config.toml
train_examples = 42238
image_size = 64
crop_scale_min = 0.7
norm = "batchnorm"
kernel_size = 3
init = "trunc_normal_002"
residual_init = "scaled_by_depth"
optimizer = "adamw"
beta1 = 0.95
eps = 1e-10
batch_size = 256
weight_decay = 0.2
Rows from block 6 of a small image classifier, named by matrix and row number. Rows with one number belong to one channel. Each number is 200 + 20 x the weight over its row's rms, rounded and kept within 0 to 999. All counts start at 0.
After each channel's rows are labels from the 100 images, of 14848, where the channel reaches its highest value: "colour at peak" is the nearest of a few named colours to the mean colour under the peak. Only what is clearly more common there than usual is listed. The data: capsule endoscopy frames (Kvasir-Capsule). In brackets: how many of the 100.
# convs1: 3x3 conv (model.blocks.6.convs.1.weight, 96x96x3x3, each kernel summed), inputs 0-95
# convs2: expand pointwise conv (model.blocks.6.convs.2.weight, 384x96x1x1, transposed), outputs 0-383

convs1.83,198,173,200,203,185,172,198,174,204,164,189,171,194,167,188,158,182,198,185,167,173,211,224,195,186,200,176,183,188,171,182,191,201,158,172,190,215,189,190,225,180,207,186,200,166,177,204,170,175,189,188,210,203,167,177,205,201,179,211,184,190,188,185,183,219,201,172,179,195,180,170,192,192,175,170,195,207,167,170,196,175,184,171,170,196,190,165,174,212,205,180,175,221,179,205,175
convs2.83,221,186,201,200,233,224,199,188,207,220,187,215,247,266,185,213,218,227,265,193,185,191,182,206,224,229,269,216,214,197,201,176,227,199,205,198,204,213,198,184,181,212,200,225,162,213,203,202,233,178,235,262,192,209,216,183,243,181,191,215,193,196,220,238,205,214,196,188,198,205,214,242,163,203,206,193,221,187,204,201,219,229,183,225,193,204,201,205,246,167,193,266,197,219,155,185,172,197,210,213,198,186,222,214,224,171,205,213,202,200,211,192,229,227,174,199,202,176,176,201,236,197,194,242,220,211,199,199,205,180,211,213,196,206,198,155,207,250,197,203,208,221,221,254,186,232,218,196,205,193,219,190,227,193,205,167,170,202,230,202,207,200,202,228,228,189,197,192,189,224,203,221,200,222,184,226,205,197,187,200,190,188,161,207,184,243,202,198,187,201,194,219,183,207,184,228,193,239,205,208,237,181,194,213,196,217,206,204,205,184,208,217,162,234,194,176,203,205,206,230,221,207,164,194,195,198,198,191,228,207,224,200,228,207,231,233,164,205,205,196,184,196,198,187,223,161,188,253,194,202,202,171,172,205,214,195,235,197,189,198,202,196,189,207,205,201,207,205,198,237,206,223,215,198,189,200,225,189,178,222,209,195,202,199,199,229,199,205,208,199,192,227,207,215,196,200,217,188,198,205,195,238,210,186,203,224,192,217,237,204,172,182,223,215,206,247,221,198,174,192,193,216,193,194,224,189,183,216,235,202,207,195,218,195,208,205,183,200,220,189,223,210,190,227,191,191,218,195,192,214,175,223,209,196,198,211,196,190,232,236,236,224,189,232,198,194,215,208,200,195,196,223,249,196,207,203,174,223,199,210,197,159,217,198
colour at peak: black (100)

convs1.33,223,216,204,224,235,212,220,225,206,225,203,227,224,220,194,216,201,181,203,212,200,196,201,228,235,204,229,211,209,242,234,203,226,184,212,205,199,204,213,194,250,232,224,188,243,222,201,230,210,193,226,233,199,221,228,194,197,209,212,195,204,208,220,222,206,215,225,208,242,219,203,209,232,220,208,209,196,194,210,233,212,185,215,227,228,216,207,214,175,189,229,203,208,229,209,234
convs2.33,163,190,213,223,185,179,169,215,193,182,219,171,191,174,183,186,212,177,186,196,199,190,219,172,181,176,210,180,239,217,209,223,192,214,209,218,218,216,182,183,192,189,219,184,183,218,177,183,169,206,190,181,236,195,184,172,184,187,190,197,207,173,203,182,178,207,188,188,218,166,194,205,229,194,191,230,180,189,174,197,181,209,219,156,226,198,177,239,199,199,167,186,173,168,207,194,176,211,169,178,186,211,168,186,164,181,180,182,181,188,180,216,190,174,225,206,218,187,179,191,180,213,184,176,153,224,182,196,172,207,178,181,179,163,211,162,180,197,214,187,173,217,196,176,181,187,217,196,177,213,226,181,166,230,174,169,175,181,187,209,187,219,214,184,230,220,208,176,186,165,198,185,196,215,186,180,217,212,215,204,190,176,166,189,219,191,155,183,175,184,222,167,208,166,186,176,225,174,179,205,206,176,193,180,228,168,188,205,176,198,182,182,183,187,211,183,184,181,159,191,167,223,179,187,178,208,228,211,205,217,182,171,177,178,180,189,186,201,194,217,163,217,181,140,179,219,187,179,223,226,180,211,173,214,210,221,218,206,183,184,208,186,184,188,209,185,208,166,210,163,157,186,179,180,183,220,184,222,202,214,189,179,173,173,189,191,207,167,192,177,208,186,187,174,182,193,178,189,207,178,216,196,177,187,189,162,186,190,187,184,183,196,186,182,205,178,176,181,206,183,240,220,174,174,222,182,184,178,177,197,207,217,218,233,207,192,215,206,177,211,171,181,229,168,195,190,167,178,220,208,176,213,177,220,194,190,188,189,169,186,191,213,225,184,192,184,177,211,176,183,178,178,190,204,214,215,174,209,204,166,221,176,218,186
colour at peak: orange (35)

convs1.25,203,205,189,202,207,227,201,224,171,249,199,248,210,243,203,235,204,201,210,231,223,203,191,206,244,177,208,218,183,241,243,197,197,216,211,198,200,193,176,193,198,211,224,206,247,230,178,216,214,218,223,210,180,221,215,204,197,202,195,194,204,184,195,232,196,182,232,208,202,213,206,197,203,206,213,201,173,179,242,208,221,202,219,238,205,205,236,225,184,183,209,218,180,200,194,215
convs2.25,201,160,217,212,202,187,223,193,193,165,219,185,202,215,163,194,226,186,192,198,184,201,203,171,180,229,223,186,186,202,205,199,148,209,218,235,197,226,186,193,194,205,189,200,213,210,196,191,214,254,199,204,196,187,184,162,157,195,196,195,221,177,232,207,220,204,205,146,197,191,183,210,217,204,195,216,208,211,202,183,218,134,254,198,191,218,175,221,210,209,199,203,177,184,252,194,181,204,212,203,206,223,167,180,207,185,182,157,185,194,199,216,196,200,195,213,238,193,224,199,154,219,198,182,196,195,176,191,183,205,208,196,195,187,174,207,189,152,223,197,200,203,153,191,162,161,217,132,198,190,209,186,207,193,236,193,171,194,194,214,214,209,211,186,207,204,195,171,199,199,206,231,200,217,193,182,242,202,242,193,199,196,231,194,227,191,182,204,201,200,234,221,206,178,202,195,199,209,182,199,254,208,190,221,202,246,213,244,206,190,209,194,192,196,223,192,198,188,139,189,199,192,165,197,203,214,197,204,207,228,177,196,176,193,184,197,224,204,192,209,200,235,201,199,190,204,204,192,233,235,205,240,225,221,211,199,211,196,198,201,191,197,172,196,212,158,259,206,196,229,222,206,198,200,186,195,192,231,232,205,200,186,199,190,170,211,227,184,199,183,209,171,200,199,194,198,190,205,214,200,208,194,213,199,204,166,176,199,138,196,148,181,218,186,208,201,200,182,212,195,213,244,184,195,223,188,172,163,205,200,203,213,248,238,215,197,220,210,208,174,204,184,205,171,187,196,199,188,198,215,180,229,193,210,199,204,195,173,202,191,194,203,203,190,193,186,189,226,178,183,173,184,206,186,211,223,163,243,198,217,219,182,195,194
colour at peak: orange (32)

convs1.41,227,214,194,218,234,217,218,225,203,226,204,231,226,218,188,218,192,184,206,211,204,199,206,225,234,189,225,217,198,239,233,207,227,195,209,207,202,201,215,203,245,234,225,179,240,223,208,229,219,201,236,235,220,218,230,197,198,202,207,199,210,218,226,216,204,202,221,209,235,217,207,212,227,221,203,201,191,175,217,232,217,197,217,231,228,219,206,217,191,195,227,209,206,226,214,232
convs2.41,161,189,214,219,181,184,165,213,191,181,220,171,180,165,188,175,214,175,184,194,201,190,215,175,178,174,209,180,234,212,207,221,192,209,207,216,219,214,181,187,189,188,218,177,179,214,164,178,171,208,175,181,231,196,187,175,187,190,191,198,206,178,205,176,180,205,187,188,225,166,188,198,225,192,192,229,181,180,178,191,186,204,219,158,219,199,184,233,199,203,168,186,170,157,210,185,177,208,174,187,184,213,173,184,172,184,184,184,182,189,175,213,191,178,219,206,219,191,172,191,174,214,181,179,150,219,183,191,174,205,176,182,181,168,209,169,181,192,213,186,176,215,196,175,184,183,215,194,184,208,216,182,156,233,169,176,180,182,178,209,189,214,220,188,222,213,206,174,186,174,199,186,191,212,188,178,226,213,219,203,191,179,168,187,217,187,152,188,182,182,213,161,212,171,190,177,216,167,176,205,207,174,194,165,227,162,179,207,176,191,185,183,185,182,212,187,184,174,156,192,161,217,177,187,181,210,227,210,204,216,184,179,174,181,176,189,185,203,187,213,162,216,184,157,180,213,187,188,218,227,184,215,179,210,214,218,223,205,182,183,211,172,189,180,207,184,210,170,210,167,151,185,180,179,173,221,179,212,216,211,185,181,179,177,187,194,203,165,191,167,207,190,184,182,186,187,165,187,212,178,216,186,182,184,190,166,181,193,185,185,184,193,189,179,207,177,174,180,207,182,236,223,167,177,216,177,186,181,186,193,210,211,218,230,203,194,219,211,166,213,169,183,221,177,195,187,171,175,219,204,179,208,171,216,187,191,190,186,172,186,185,217,228,176,187,187,174,219,181,180,179,179,185,201,216,216,166,220,206,173,219,174,217,185
colour at peak: orange (36)

convs1.91,222,216,169,207,229,217,198,224,220,227,191,222,221,213,169,213,206,191,174,209,200,212,199,217,233,184,230,208,215,233,229,192,200,184,202,203,199,176,189,176,238,230,230,169,236,214,216,236,204,207,229,233,216,223,226,175,205,204,206,162,224,198,192,210,215,219,213,206,232,216,210,208,211,212,212,194,216,178,225,231,214,199,206,233,225,216,214,215,179,180,230,208,215,220,202,226
convs2.91,171,172,208,214,174,200,175,205,196,190,219,175,158,173,189,179,226,162,186,178,206,209,217,181,178,172,204,185,207,204,207,204,192,207,206,227,220,209,190,194,185,184,215,184,177,209,172,187,168,213,151,178,210,192,194,192,170,197,194,182,205,185,212,174,200,202,185,195,203,177,167,179,213,183,193,213,167,164,188,178,164,178,227,190,211,202,191,222,180,207,195,188,172,159,234,181,181,218,179,202,178,210,186,172,184,191,190,195,188,194,149,215,191,183,211,205,232,170,174,195,181,217,190,182,156,206,185,187,183,220,168,182,206,179,206,200,181,188,211,212,184,214,187,193,171,182,202,172,202,202,199,201,155,211,161,184,179,201,168,206,195,212,226,185,205,203,203,178,181,192,199,188,196,220,197,152,221,214,236,206,180,179,186,193,221,174,181,200,187,188,233,182,212,176,185,174,197,154,169,205,205,172,196,174,218,174,172,211,182,177,165,171,197,169,212,199,191,176,153,175,169,204,183,188,201,208,224,201,194,219,186,167,196,191,176,178,185,203,190,208,181,237,190,191,179,212,195,175,227,224,194,228,195,207,212,211,215,199,203,187,204,144,192,178,205,183,210,181,204,168,171,182,196,191,188,224,173,221,240,203,188,200,180,185,201,191,191,176,187,200,208,176,189,189,195,194,150,205,212,194,215,171,197,187,191,161,197,196,185,186,195,177,187,185,212,180,183,190,229,187,203,226,175,179,213,176,147,186,212,193,210,209,210,231,202,197,209,215,136,206,166,170,208,204,190,182,177,174,207,201,184,200,165,212,197,183,197,160,178,178,179,212,208,173,183,196,172,227,192,184,179,167,180,197,213,217,163,225,207,167,202,177,229,151
colour at peak: orange (38)

convs1.4,176,189,202,189,172,169,196,179,187,169,200,164,174,160,189,148,193,189,207,174,163,204,216,182,181,191,182,201,193,172,179,203,193,187,176,211,213,200,188,215,181,182,187,179,165,175,192,176,197,191,180,183,203,183,170,189,198,202,213,199,183,195,219,173,213,190,177,200,186,200,189,193,197,171,176,195,189,195,166,178,191,178,201,191,169,187,170,152,192,186,178,155,199,175,214,170
convs2.4,218,199,228,188,217,200,214,190,200,186,235,201,219,236,199,198,233,207,257,202,200,187,183,222,183,290,254,207,228,198,197,176,178,198,209,193,193,222,195,187,198,206,195,236,175,205,168,201,250,215,189,225,194,203,166,167,208,210,181,202,207,200,221,179,192,197,201,192,201,204,196,219,192,183,202,202,216,218,191,221,197,236,215,233,189,203,214,198,201,243,215,214,228,216,175,194,218,207,194,232,182,186,192,203,210,213,198,179,198,204,233,222,234,260,199,203,219,210,164,206,211,204,203,251,211,203,207,211,227,173,223,197,211,225,199,226,216,229,201,195,222,206,199,220,212,197,197,161,265,202,206,213,189,191,210,175,203,200,203,202,215,202,200,160,252,204,212,206,192,226,202,217,199,221,187,215,273,201,217,200,195,250,226,204,206,193,179,199,220,219,192,231,195,194,200,249,204,226,226,202,252,195,203,198,194,209,183,191,193,226,197,197,208,233,202,199,207,227,166,237,202,208,182,198,207,212,191,196,223,195,219,194,215,194,198,256,207,197,204,196,206,211,205,195,229,196,208,206,165,222,213,215,237,189,173,215,196,198,205,200,205,208,206,193,213,200,258,219,187,199,172,219,209,196,188,219,224,197,180,216,182,184,229,193,191,209,191,181,212,183,193,199,210,208,194,218,221,167,180,197,205,207,208,193,208,180,190,218,210,191,188,184,218,206,201,182,197,187,197,195,227,218,230,213,204,194,190,182,199,206,210,205,259,217,196,195,200,215,197,175,229,191,195,225,200,194,171,153,189,200,201,194,184,205,212,193,216,183,203,190,204,222,203,230,186,199,202,217,187,229,178,235,199,190,219,210,200,292,195,183,198,210,223,194
colour at peak: grey (36)

convs1.55,223,218,200,215,227,217,217,227,197,231,203,229,219,219,189,217,204,184,215,213,203,198,210,218,236,206,222,230,204,246,239,208,222,188,209,214,208,191,207,205,239,220,223,168,247,214,200,225,228,205,222,218,196,220,226,191,201,215,213,194,205,206,229,213,197,203,224,215,236,225,212,216,225,215,212,211,199,188,208,233,219,194,227,245,217,215,204,210,183,190,224,208,190,223,217,242
convs2.55,172,198,233,228,198,168,172,208,194,178,209,185,195,176,165,192,216,186,186,195,184,180,221,176,182,186,208,180,237,207,203,223,192,214,213,206,217,211,192,189,187,197,219,189,187,218,175,180,178,202,194,185,230,196,184,145,180,180,183,195,207,166,200,186,185,210,193,185,225,174,196,213,218,193,186,224,182,200,175,198,197,203,213,168,219,203,177,221,196,200,174,191,166,180,226,195,168,211,173,187,192,214,164,192,166,176,189,176,181,181,187,228,185,178,224,208,207,188,200,189,181,219,182,181,181,230,181,199,166,211,189,163,162,158,206,147,177,196,220,189,167,213,193,174,182,185,215,196,180,207,221,179,175,220,189,177,171,176,184,215,182,216,217,182,247,210,199,173,181,175,195,199,204,222,184,190,216,210,204,208,190,183,165,192,209,196,167,192,168,188,230,177,213,160,181,181,216,170,176,205,206,173,183,181,221,184,197,207,187,195,193,185,173,187,214,173,190,178,170,188,184,226,189,187,184,210,223,205,200,218,177,182,167,177,179,195,164,210,195,212,164,216,181,162,186,212,170,182,232,212,182,205,165,220,216,213,225,204,191,185,205,169,172,185,210,182,211,154,213,173,169,192,185,179,183,209,193,256,217,220,191,191,172,170,186,200,222,172,196,152,206,184,184,178,186,194,194,182,212,181,220,197,185,182,186,175,182,185,186,189,191,205,188,182,208,188,190,173,200,189,223,207,164,171,231,167,205,185,169,197,207,210,226,225,218,191,206,203,188,216,167,191,228,165,196,182,169,168,215,214,172,216,163,217,188,205,186,169,176,180,177,218,223,192,190,189,177,210,180,167,178,171,184,205,207,212,164,214,205,173,227,184,216,185
colour at peak: orange (35)

convs1.17,188,179,170,159,183,178,174,188,185,176,184,190,184,181,150,189,209,210,183,178,169,212,235,180,195,167,185,191,192,200,199,204,175,161,175,201,231,151,183,227,180,191,190,161,196,181,189,185,208,193,169,189,191,182,181,154,201,178,227,181,191,188,187,189,212,200,198,192,185,187,185,205,178,192,197,181,189,172,183,184,180,221,187,184,181,176,187,185,177,186,188,176,203,184,209,197
convs2.17,200,168,218,191,165,161,205,206,201,229,183,161,182,165,178,214,195,207,175,202,185,206,221,190,197,170,204,191,193,193,195,197,188,216,195,264,222,222,195,232,210,195,211,172,175,184,198,215,167,191,224,206,202,174,197,166,202,174,208,215,209,228,188,210,254,211,206,226,211,188,229,220,208,219,219,231,167,176,201,233,165,153,196,166,201,192,218,202,204,214,188,222,219,210,219,203,202,197,177,191,203,200,220,210,204,164,205,232,209,199,186,207,192,211,206,206,210,192,193,196,181,183,176,159,194,168,192,215,159,214,212,213,174,205,198,136,196,162,207,208,184,192,192,215,214,179,185,200,193,211,221,203,219,215,183,223,209,201,193,197,192,197,228,172,194,199,207,198,197,166,200,187,224,225,200,218,221,192,251,196,208,218,143,198,194,230,213,186,171,214,229,196,204,197,190,171,215,195,195,218,197,158,188,220,206,148,197,196,208,214,158,227,193,221,190,176,215,166,197,192,190,210,222,205,162,209,203,206,176,205,208,195,186,179,206,181,225,196,192,197,132,177,201,180,197,191,192,207,196,246,191,201,142,220,189,210,216,194,225,195,193,200,203,188,200,235,236,175,194,199,226,196,197,209,145,208,191,188,198,207,195,239,183,219,214,156,203,209,184,226,198,214,194,198,213,197,193,229,197,207,194,199,198,208,182,200,204,200,178,201,205,192,190,213,206,202,210,227,223,204,237,257,206,178,179,203,177,241,198,197,199,209,167,233,207,201,175,205,166,198,193,223,220,217,205,208,186,203,199,204,203,263,198,192,199,173,181,190,226,200,211,191,205,184,215,195,197,178,237,146,214,185,252,212,218,205,194,183,211,186,194,208,212,209
colour at peak: black (50)

convs1.61,224,220,201,225,232,214,224,222,204,229,209,225,227,219,195,221,205,191,213,215,200,199,214,226,235,202,224,216,196,242,236,203,225,180,208,213,195,200,204,204,248,229,219,179,239,224,204,229,211,202,228,226,200,225,234,189,201,208,221,195,209,200,225,222,203,204,225,209,244,210,208,216,231,222,213,208,203,207,217,230,210,188,218,226,222,220,210,219,183,196,224,210,214,226,214,230
convs2.61,164,198,216,222,188,179,155,215,193,180,216,174,193,181,177,190,213,185,181,196,198,182,223,175,181,181,213,180,243,213,207,227,188,214,212,218,215,217,182,182,195,192,223,185,179,215,174,184,171,205,181,181,225,188,184,172,183,184,183,199,208,173,203,184,180,208,191,189,218,172,191,202,224,195,192,237,176,190,179,195,183,211,219,163,225,198,173,231,199,198,172,188,177,170,204,191,177,211,164,178,181,216,168,190,172,179,185,181,172,186,184,222,190,173,222,207,214,187,183,191,180,214,182,176,157,221,184,196,168,204,175,182,177,160,207,167,181,194,215,182,169,214,195,171,182,185,215,196,180,208,224,186,163,227,177,174,176,176,185,210,184,217,213,177,233,216,205,181,174,170,201,188,196,218,183,187,220,210,217,207,182,181,150,191,216,181,155,182,177,188,218,164,208,159,182,183,226,177,177,206,209,165,188,172,224,159,192,204,183,200,177,187,185,189,211,172,185,183,161,194,168,219,188,188,184,211,228,210,202,216,184,180,175,177,179,193,179,205,194,214,173,215,180,159,182,216,175,172,220,238,173,212,165,218,205,216,225,205,181,187,207,184,178,187,212,181,211,161,216,172,163,181,179,179,178,214,183,224,206,213,191,184,176,179,183,187,214,170,193,171,208,182,187,177,184,191,178,187,210,183,215,189,182,181,191,168,180,195,186,184,187,200,183,184,205,181,189,182,201,184,244,211,172,169,222,173,190,185,180,199,207,218,215,229,209,193,211,209,174,216,168,189,222,162,195,182,169,177,218,207,174,212,178,218,191,189,179,188,172,186,179,214,222,186,192,179,182,217,178,182,181,178,184,203,217,218,173,210,205,172,225,177,210,190
colour at peak: orange (35)