config.toml
model = "image classifier"
dataset = "capsule endoscopy frames (Kvasir-Capsule)"
train_examples = 42238
image_size = 64
crop_scale_min = 0.7
horizontal_flip = true
targets = ["finding"]
num_classes = 11
arch = "resnet_bottleneck"
norm = "batchnorm"
hidden_act = "relu"
depths = [4, 4, 4, 4]
kernel_size = 3
stem = "deep"
avg_pool_shortcut = false
widths = [256, 384, 576, 864]
label_smoothing = 0.2
loss = "binary_cross_entropy"
init = "trunc_normal_002"
residual_init = "scaled_by_depth"
optimizer = "adamw"
learning_rate = 0.0044
beta1 = 0.95
beta2 = 0.999
eps = 1e-10
max_grad_norm = 0.5
max_steps = 8000
batch_size = 256
epochs = 48.5
lr_schedule = "linear"
final_lr_fraction = 0
warmup_steps = 400
weight_decay = 0.2
Rows from block 7 of a small image classifier, named by matrix and row number. Rows with one number belong to one channel. Each number is 200 + 30 x the weight over its row's rms, rounded and kept within 0 to 999. All counts start at 0.
Before each channel's rows are labels from the 100 images, of 14848, where the channel reaches its highest value: "strongest on" is what is common among them. Only what is clearly more common there than usual is listed. The data: capsule endoscopy frames (Kvasir-Capsule). In brackets: how many of the 100, against the usual share in percent.
# convs1: 3x3 conv (model.blocks.7.convs.1.weight, 96x96x3x3, each kernel summed), inputs 0-95
# convs2: expand pointwise conv (model.blocks.7.convs.2.weight, 384x96x1x1, transposed), outputs 0-127

strongest on: finding: foreign body (31 vs 1.6)
convs1.17,200,215,180,193,154,204,203,195,176,175,206,222,148,141,204,178,163,161,206,188,187,189,172,165,214,148,180,157,183,159,155,150,191,184,187,159,204,191,156,144,182,198,174,148,160,166,228,156,214,156,153,163,235,211,186,196,214,201,152,165,155,199,196,174,189,186,164,185,165,202,161,200,197,152,156,159,208,194,217,164,140,193,168,165,206,150,190,171,183,157,156,188,239,187,172,205
convs2.17,163,179,210,178,225,244,216,232,229,212,216,191,185,176,168,197,192,192,220,242,230,201,200,188,208,205,219,200,171,222,188,192,195,195,194,217,136,223,248,207,208,217,195,195,196,218,253,195,245,260,215,237,233,189,144,231,240,252,211,222,179,185,236,190,220,243,218,191,183,238,261,199,140,184,234,195,220,187,165,160,152,254,272,176,227,235,185,178,227,195,224,211,175,218,205,214,191,226,199,175,203,191,260,184,218,204,175,186,221,173,189,211,201,251,174,171,266,186,218,232,243,181,169,141,198,177,235,200

strongest on: finding: blood fresh (59 vs 0.9)
convs1.34,192,224,202,173,159,223,191,175,206,205,177,196,145,159,172,237,189,153,188,192,203,214,182,146,234,199,182,146,179,176,152,157,177,202,158,158,172,181,153,201,191,224,135,158,177,162,189,134,211,160,167,227,239,206,203,162,169,196,178,188,156,191,229,178,162,202,137,129,178,198,156,191,189,152,182,158,230,192,227,190,198,201,151,169,193,202,200,208,193,174,158,193,234,181,206,192
convs2.34,215,204,174,199,188,218,198,227,203,205,203,207,196,201,225,144,191,253,193,226,241,155,195,185,182,207,196,196,204,201,201,203,193,200,151,206,157,215,171,184,174,203,225,171,228,227,223,203,245,297,188,212,250,210,176,211,209,248,191,213,190,168,262,193,198,181,239,194,156,248,211,178,193,186,215,192,214,208,188,140,199,234,314,172,207,188,189,185,226,193,209,200,189,218,198,216,185,221,241,191,177,199,235,195,203,213,153,212,158,126,226,176,184,213,165,200,238,189,244,224,253,177,167,152,203,193,259,202

strongest on: finding: foreign body (25 vs 1.6)
convs1.24,201,209,182,193,157,198,194,192,198,182,197,206,142,160,176,194,157,173,201,195,181,188,176,158,210,180,195,160,183,164,160,154,180,185,189,148,193,181,146,162,184,202,183,145,152,160,210,149,207,121,146,175,244,205,184,198,196,190,142,175,144,200,196,173,182,188,182,182,178,201,151,202,186,163,146,166,204,187,223,172,172,180,147,172,199,168,192,186,185,166,133,182,248,179,181,207
convs2.24,192,185,190,208,188,227,230,234,205,240,202,184,186,171,224,210,187,219,227,229,248,189,204,185,229,189,207,220,180,208,201,186,204,188,167,211,134,198,215,209,190,208,212,208,215,216,226,181,230,287,165,213,253,208,167,231,228,270,206,213,178,184,282,180,214,225,244,198,199,246,244,196,192,201,248,187,202,190,165,178,169,257,278,197,227,229,185,196,225,204,213,197,169,210,205,186,185,242,240,183,188,197,266,196,229,215,181,190,186,197,215,201,244,240,174,180,272,182,229,239,240,172,183,123,199,190,256,197

strongest on: finding: ileocecal valve (28 vs 8.8)
convs1.61,145,210,154,220,225,186,184,204,154,209,200,199,235,212,201,207,184,216,184,117,143,157,182,261,211,174,163,242,199,242,239,234,229,173,208,219,209,151,235,218,149,185,204,219,201,229,177,249,201,239,214,212,195,157,131,183,179,186,214,195,222,185,195,188,218,149,238,211,209,194,239,188,157,224,218,219,195,197,208,154,204,182,229,226,195,161,136,156,176,221,236,144,209,225,207,208
convs2.61,180,198,206,163,194,157,132,211,211,201,200,206,157,207,184,242,186,183,175,181,185,214,197,206,199,228,160,184,176,228,221,223,215,202,181,189,183,84,184,181,227,217,185,205,176,196,227,187,217,152,192,182,185,130,160,221,168,149,176,166,177,185,118,191,183,169,177,168,179,177,160,144,164,192,232,150,125,185,181,198,187,136,173,185,236,243,196,214,207,136,158,199,195,187,204,156,176,176,164,206,220,238,192,181,206,165,172,189,195,249,222,187,204,170,201,167,108,203,162,191,187,193,186,231,200,205,138,194

strongest on: finding: ileocecal valve (46 vs 8.8)
convs1.86,220,175,210,219,167,164,192,169,187,209,172,216,159,224,215,185,212,158,165,188,201,189,185,180,170,215,192,154,166,153,174,144,188,178,217,159,173,172,170,158,205,217,163,161,160,141,226,167,209,163,152,147,169,160,186,186,219,184,150,191,149,165,163,176,232,168,154,162,180,213,149,212,212,171,141,158,196,174,177,218,199,196,143,182,173,224,188,178,198,161,150,175,195,223,217,210
convs2.86,227,165,214,157,234,231,211,182,173,183,256,152,207,206,179,140,175,199,169,161,147,176,190,175,205,187,263,208,216,186,208,211,191,210,179,238,235,220,220,204,195,200,179,219,149,199,229,187,242,206,197,235,215,193,228,207,200,185,185,231,148,182,270,213,184,185,212,198,162,208,244,197,234,232,197,194,224,198,163,164,206,228,217,168,192,209,217,174,198,245,194,159,221,183,242,220,195,170,208,218,259,184,225,251,202,164,184,251,205,198,210,212,218,155,201,189,169,223,214,199,177,207,221,205,239,204,256,243

strongest on: finding: ileocecal valve (29 vs 8.8)
convs1.22,207,224,113,221,225,217,226,216,204,221,215,179,232,220,205,188,156,219,205,211,217,219,218,235,189,227,204,243,213,227,240,232,241,204,230,208,222,208,228,187,95,183,221,223,208,242,209,236,176,236,215,221,234,221,105,211,218,229,213,227,210,205,186,223,215,174,232,225,210,187,227,202,138,228,216,224,190,214,225,129,195,241,213,222,218,139,221,204,212,227,216,219,220,241,212,170
convs2.22,203,184,225,175,220,147,165,197,186,244,206,207,138,208,177,242,189,173,168,173,188,257,194,181,251,216,198,223,175,242,219,232,188,212,176,212,141,182,208,181,223,232,195,221,184,177,229,174,219,178,180,219,174,156,178,229,179,139,188,170,151,177,158,197,171,159,167,175,185,175,168,135,178,194,235,179,136,193,180,192,154,112,177,156,235,236,227,195,212,166,152,189,206,175,221,156,176,175,147,212,236,209,214,202,183,157,190,201,203,257,206,236,220,146,231,176,156,206,159,185,167,175,197,199,211,189,171,213

strongest on: finding: blood fresh (50 vs 0.9); finding: ileocecal valve (39 vs 8.8)
convs1.10,192,251,224,221,224,209,219,208,214,260,221,188,217,218,205,270,253,217,207,200,239,236,227,220,250,251,198,221,211,238,220,223,233,207,224,212,216,225,221,265,213,250,207,221,212,234,205,221,265,244,221,268,185,223,208,224,213,206,228,249,219,203,242,219,215,180,216,199,208,185,219,200,183,219,229,217,258,214,232,187,249,242,218,220,209,236,214,212,222,220,222,214,196,238,253,271
convs2.10,223,179,200,177,209,160,215,204,177,233,195,186,217,229,197,179,190,238,155,196,218,210,194,147,211,203,214,196,104,233,183,241,199,206,102,197,107,207,228,208,196,232,197,189,199,212,159,182,231,243,152,198,221,180,155,250,195,163,175,238,175,192,222,182,200,177,207,150,200,216,173,130,184,184,189,204,139,210,197,176,169,179,217,157,216,205,223,210,232,93,185,200,233,198,199,185,169,176,258,228,172,155,252,220,173,201,132,238,123,171,257,242,169,185,202,227,190,200,197,213,245,169,193,175,213,208,230,217

strongest on: finding: blood fresh (40 vs 0.9)
convs1.15,183,204,217,170,186,175,206,175,211,215,186,216,153,191,155,203,201,171,182,175,202,199,223,157,199,210,168,118,172,207,148,154,204,200,175,157,176,180,155,191,222,189,182,152,179,180,191,148,191,177,141,182,157,194,221,177,156,196,134,222,158,178,191,217,186,188,154,185,188,174,88,192,207,158,162,182,200,165,194,200,178,203,119,178,175,206,197,204,210,173,177,204,179,199,222,192
convs2.15,209,205,213,233,200,166,268,244,198,237,193,211,162,179,179,164,196,220,183,205,180,214,199,214,178,251,162,116,203,200,206,211,209,196,168,198,203,213,202,208,204,203,206,190,195,201,220,203,195,216,191,179,202,126,201,166,188,221,200,188,201,189,170,174,161,205,218,202,201,221,207,175,238,192,167,188,197,197,204,206,216,107,200,171,246,216,184,197,225,99,199,198,251,212,232,193,186,221,161,200,189,199,236,203,186,148,52,226,169,211,169,267,174,192,197,205,239,202,217,190,222,164,179,191,210,211,191,198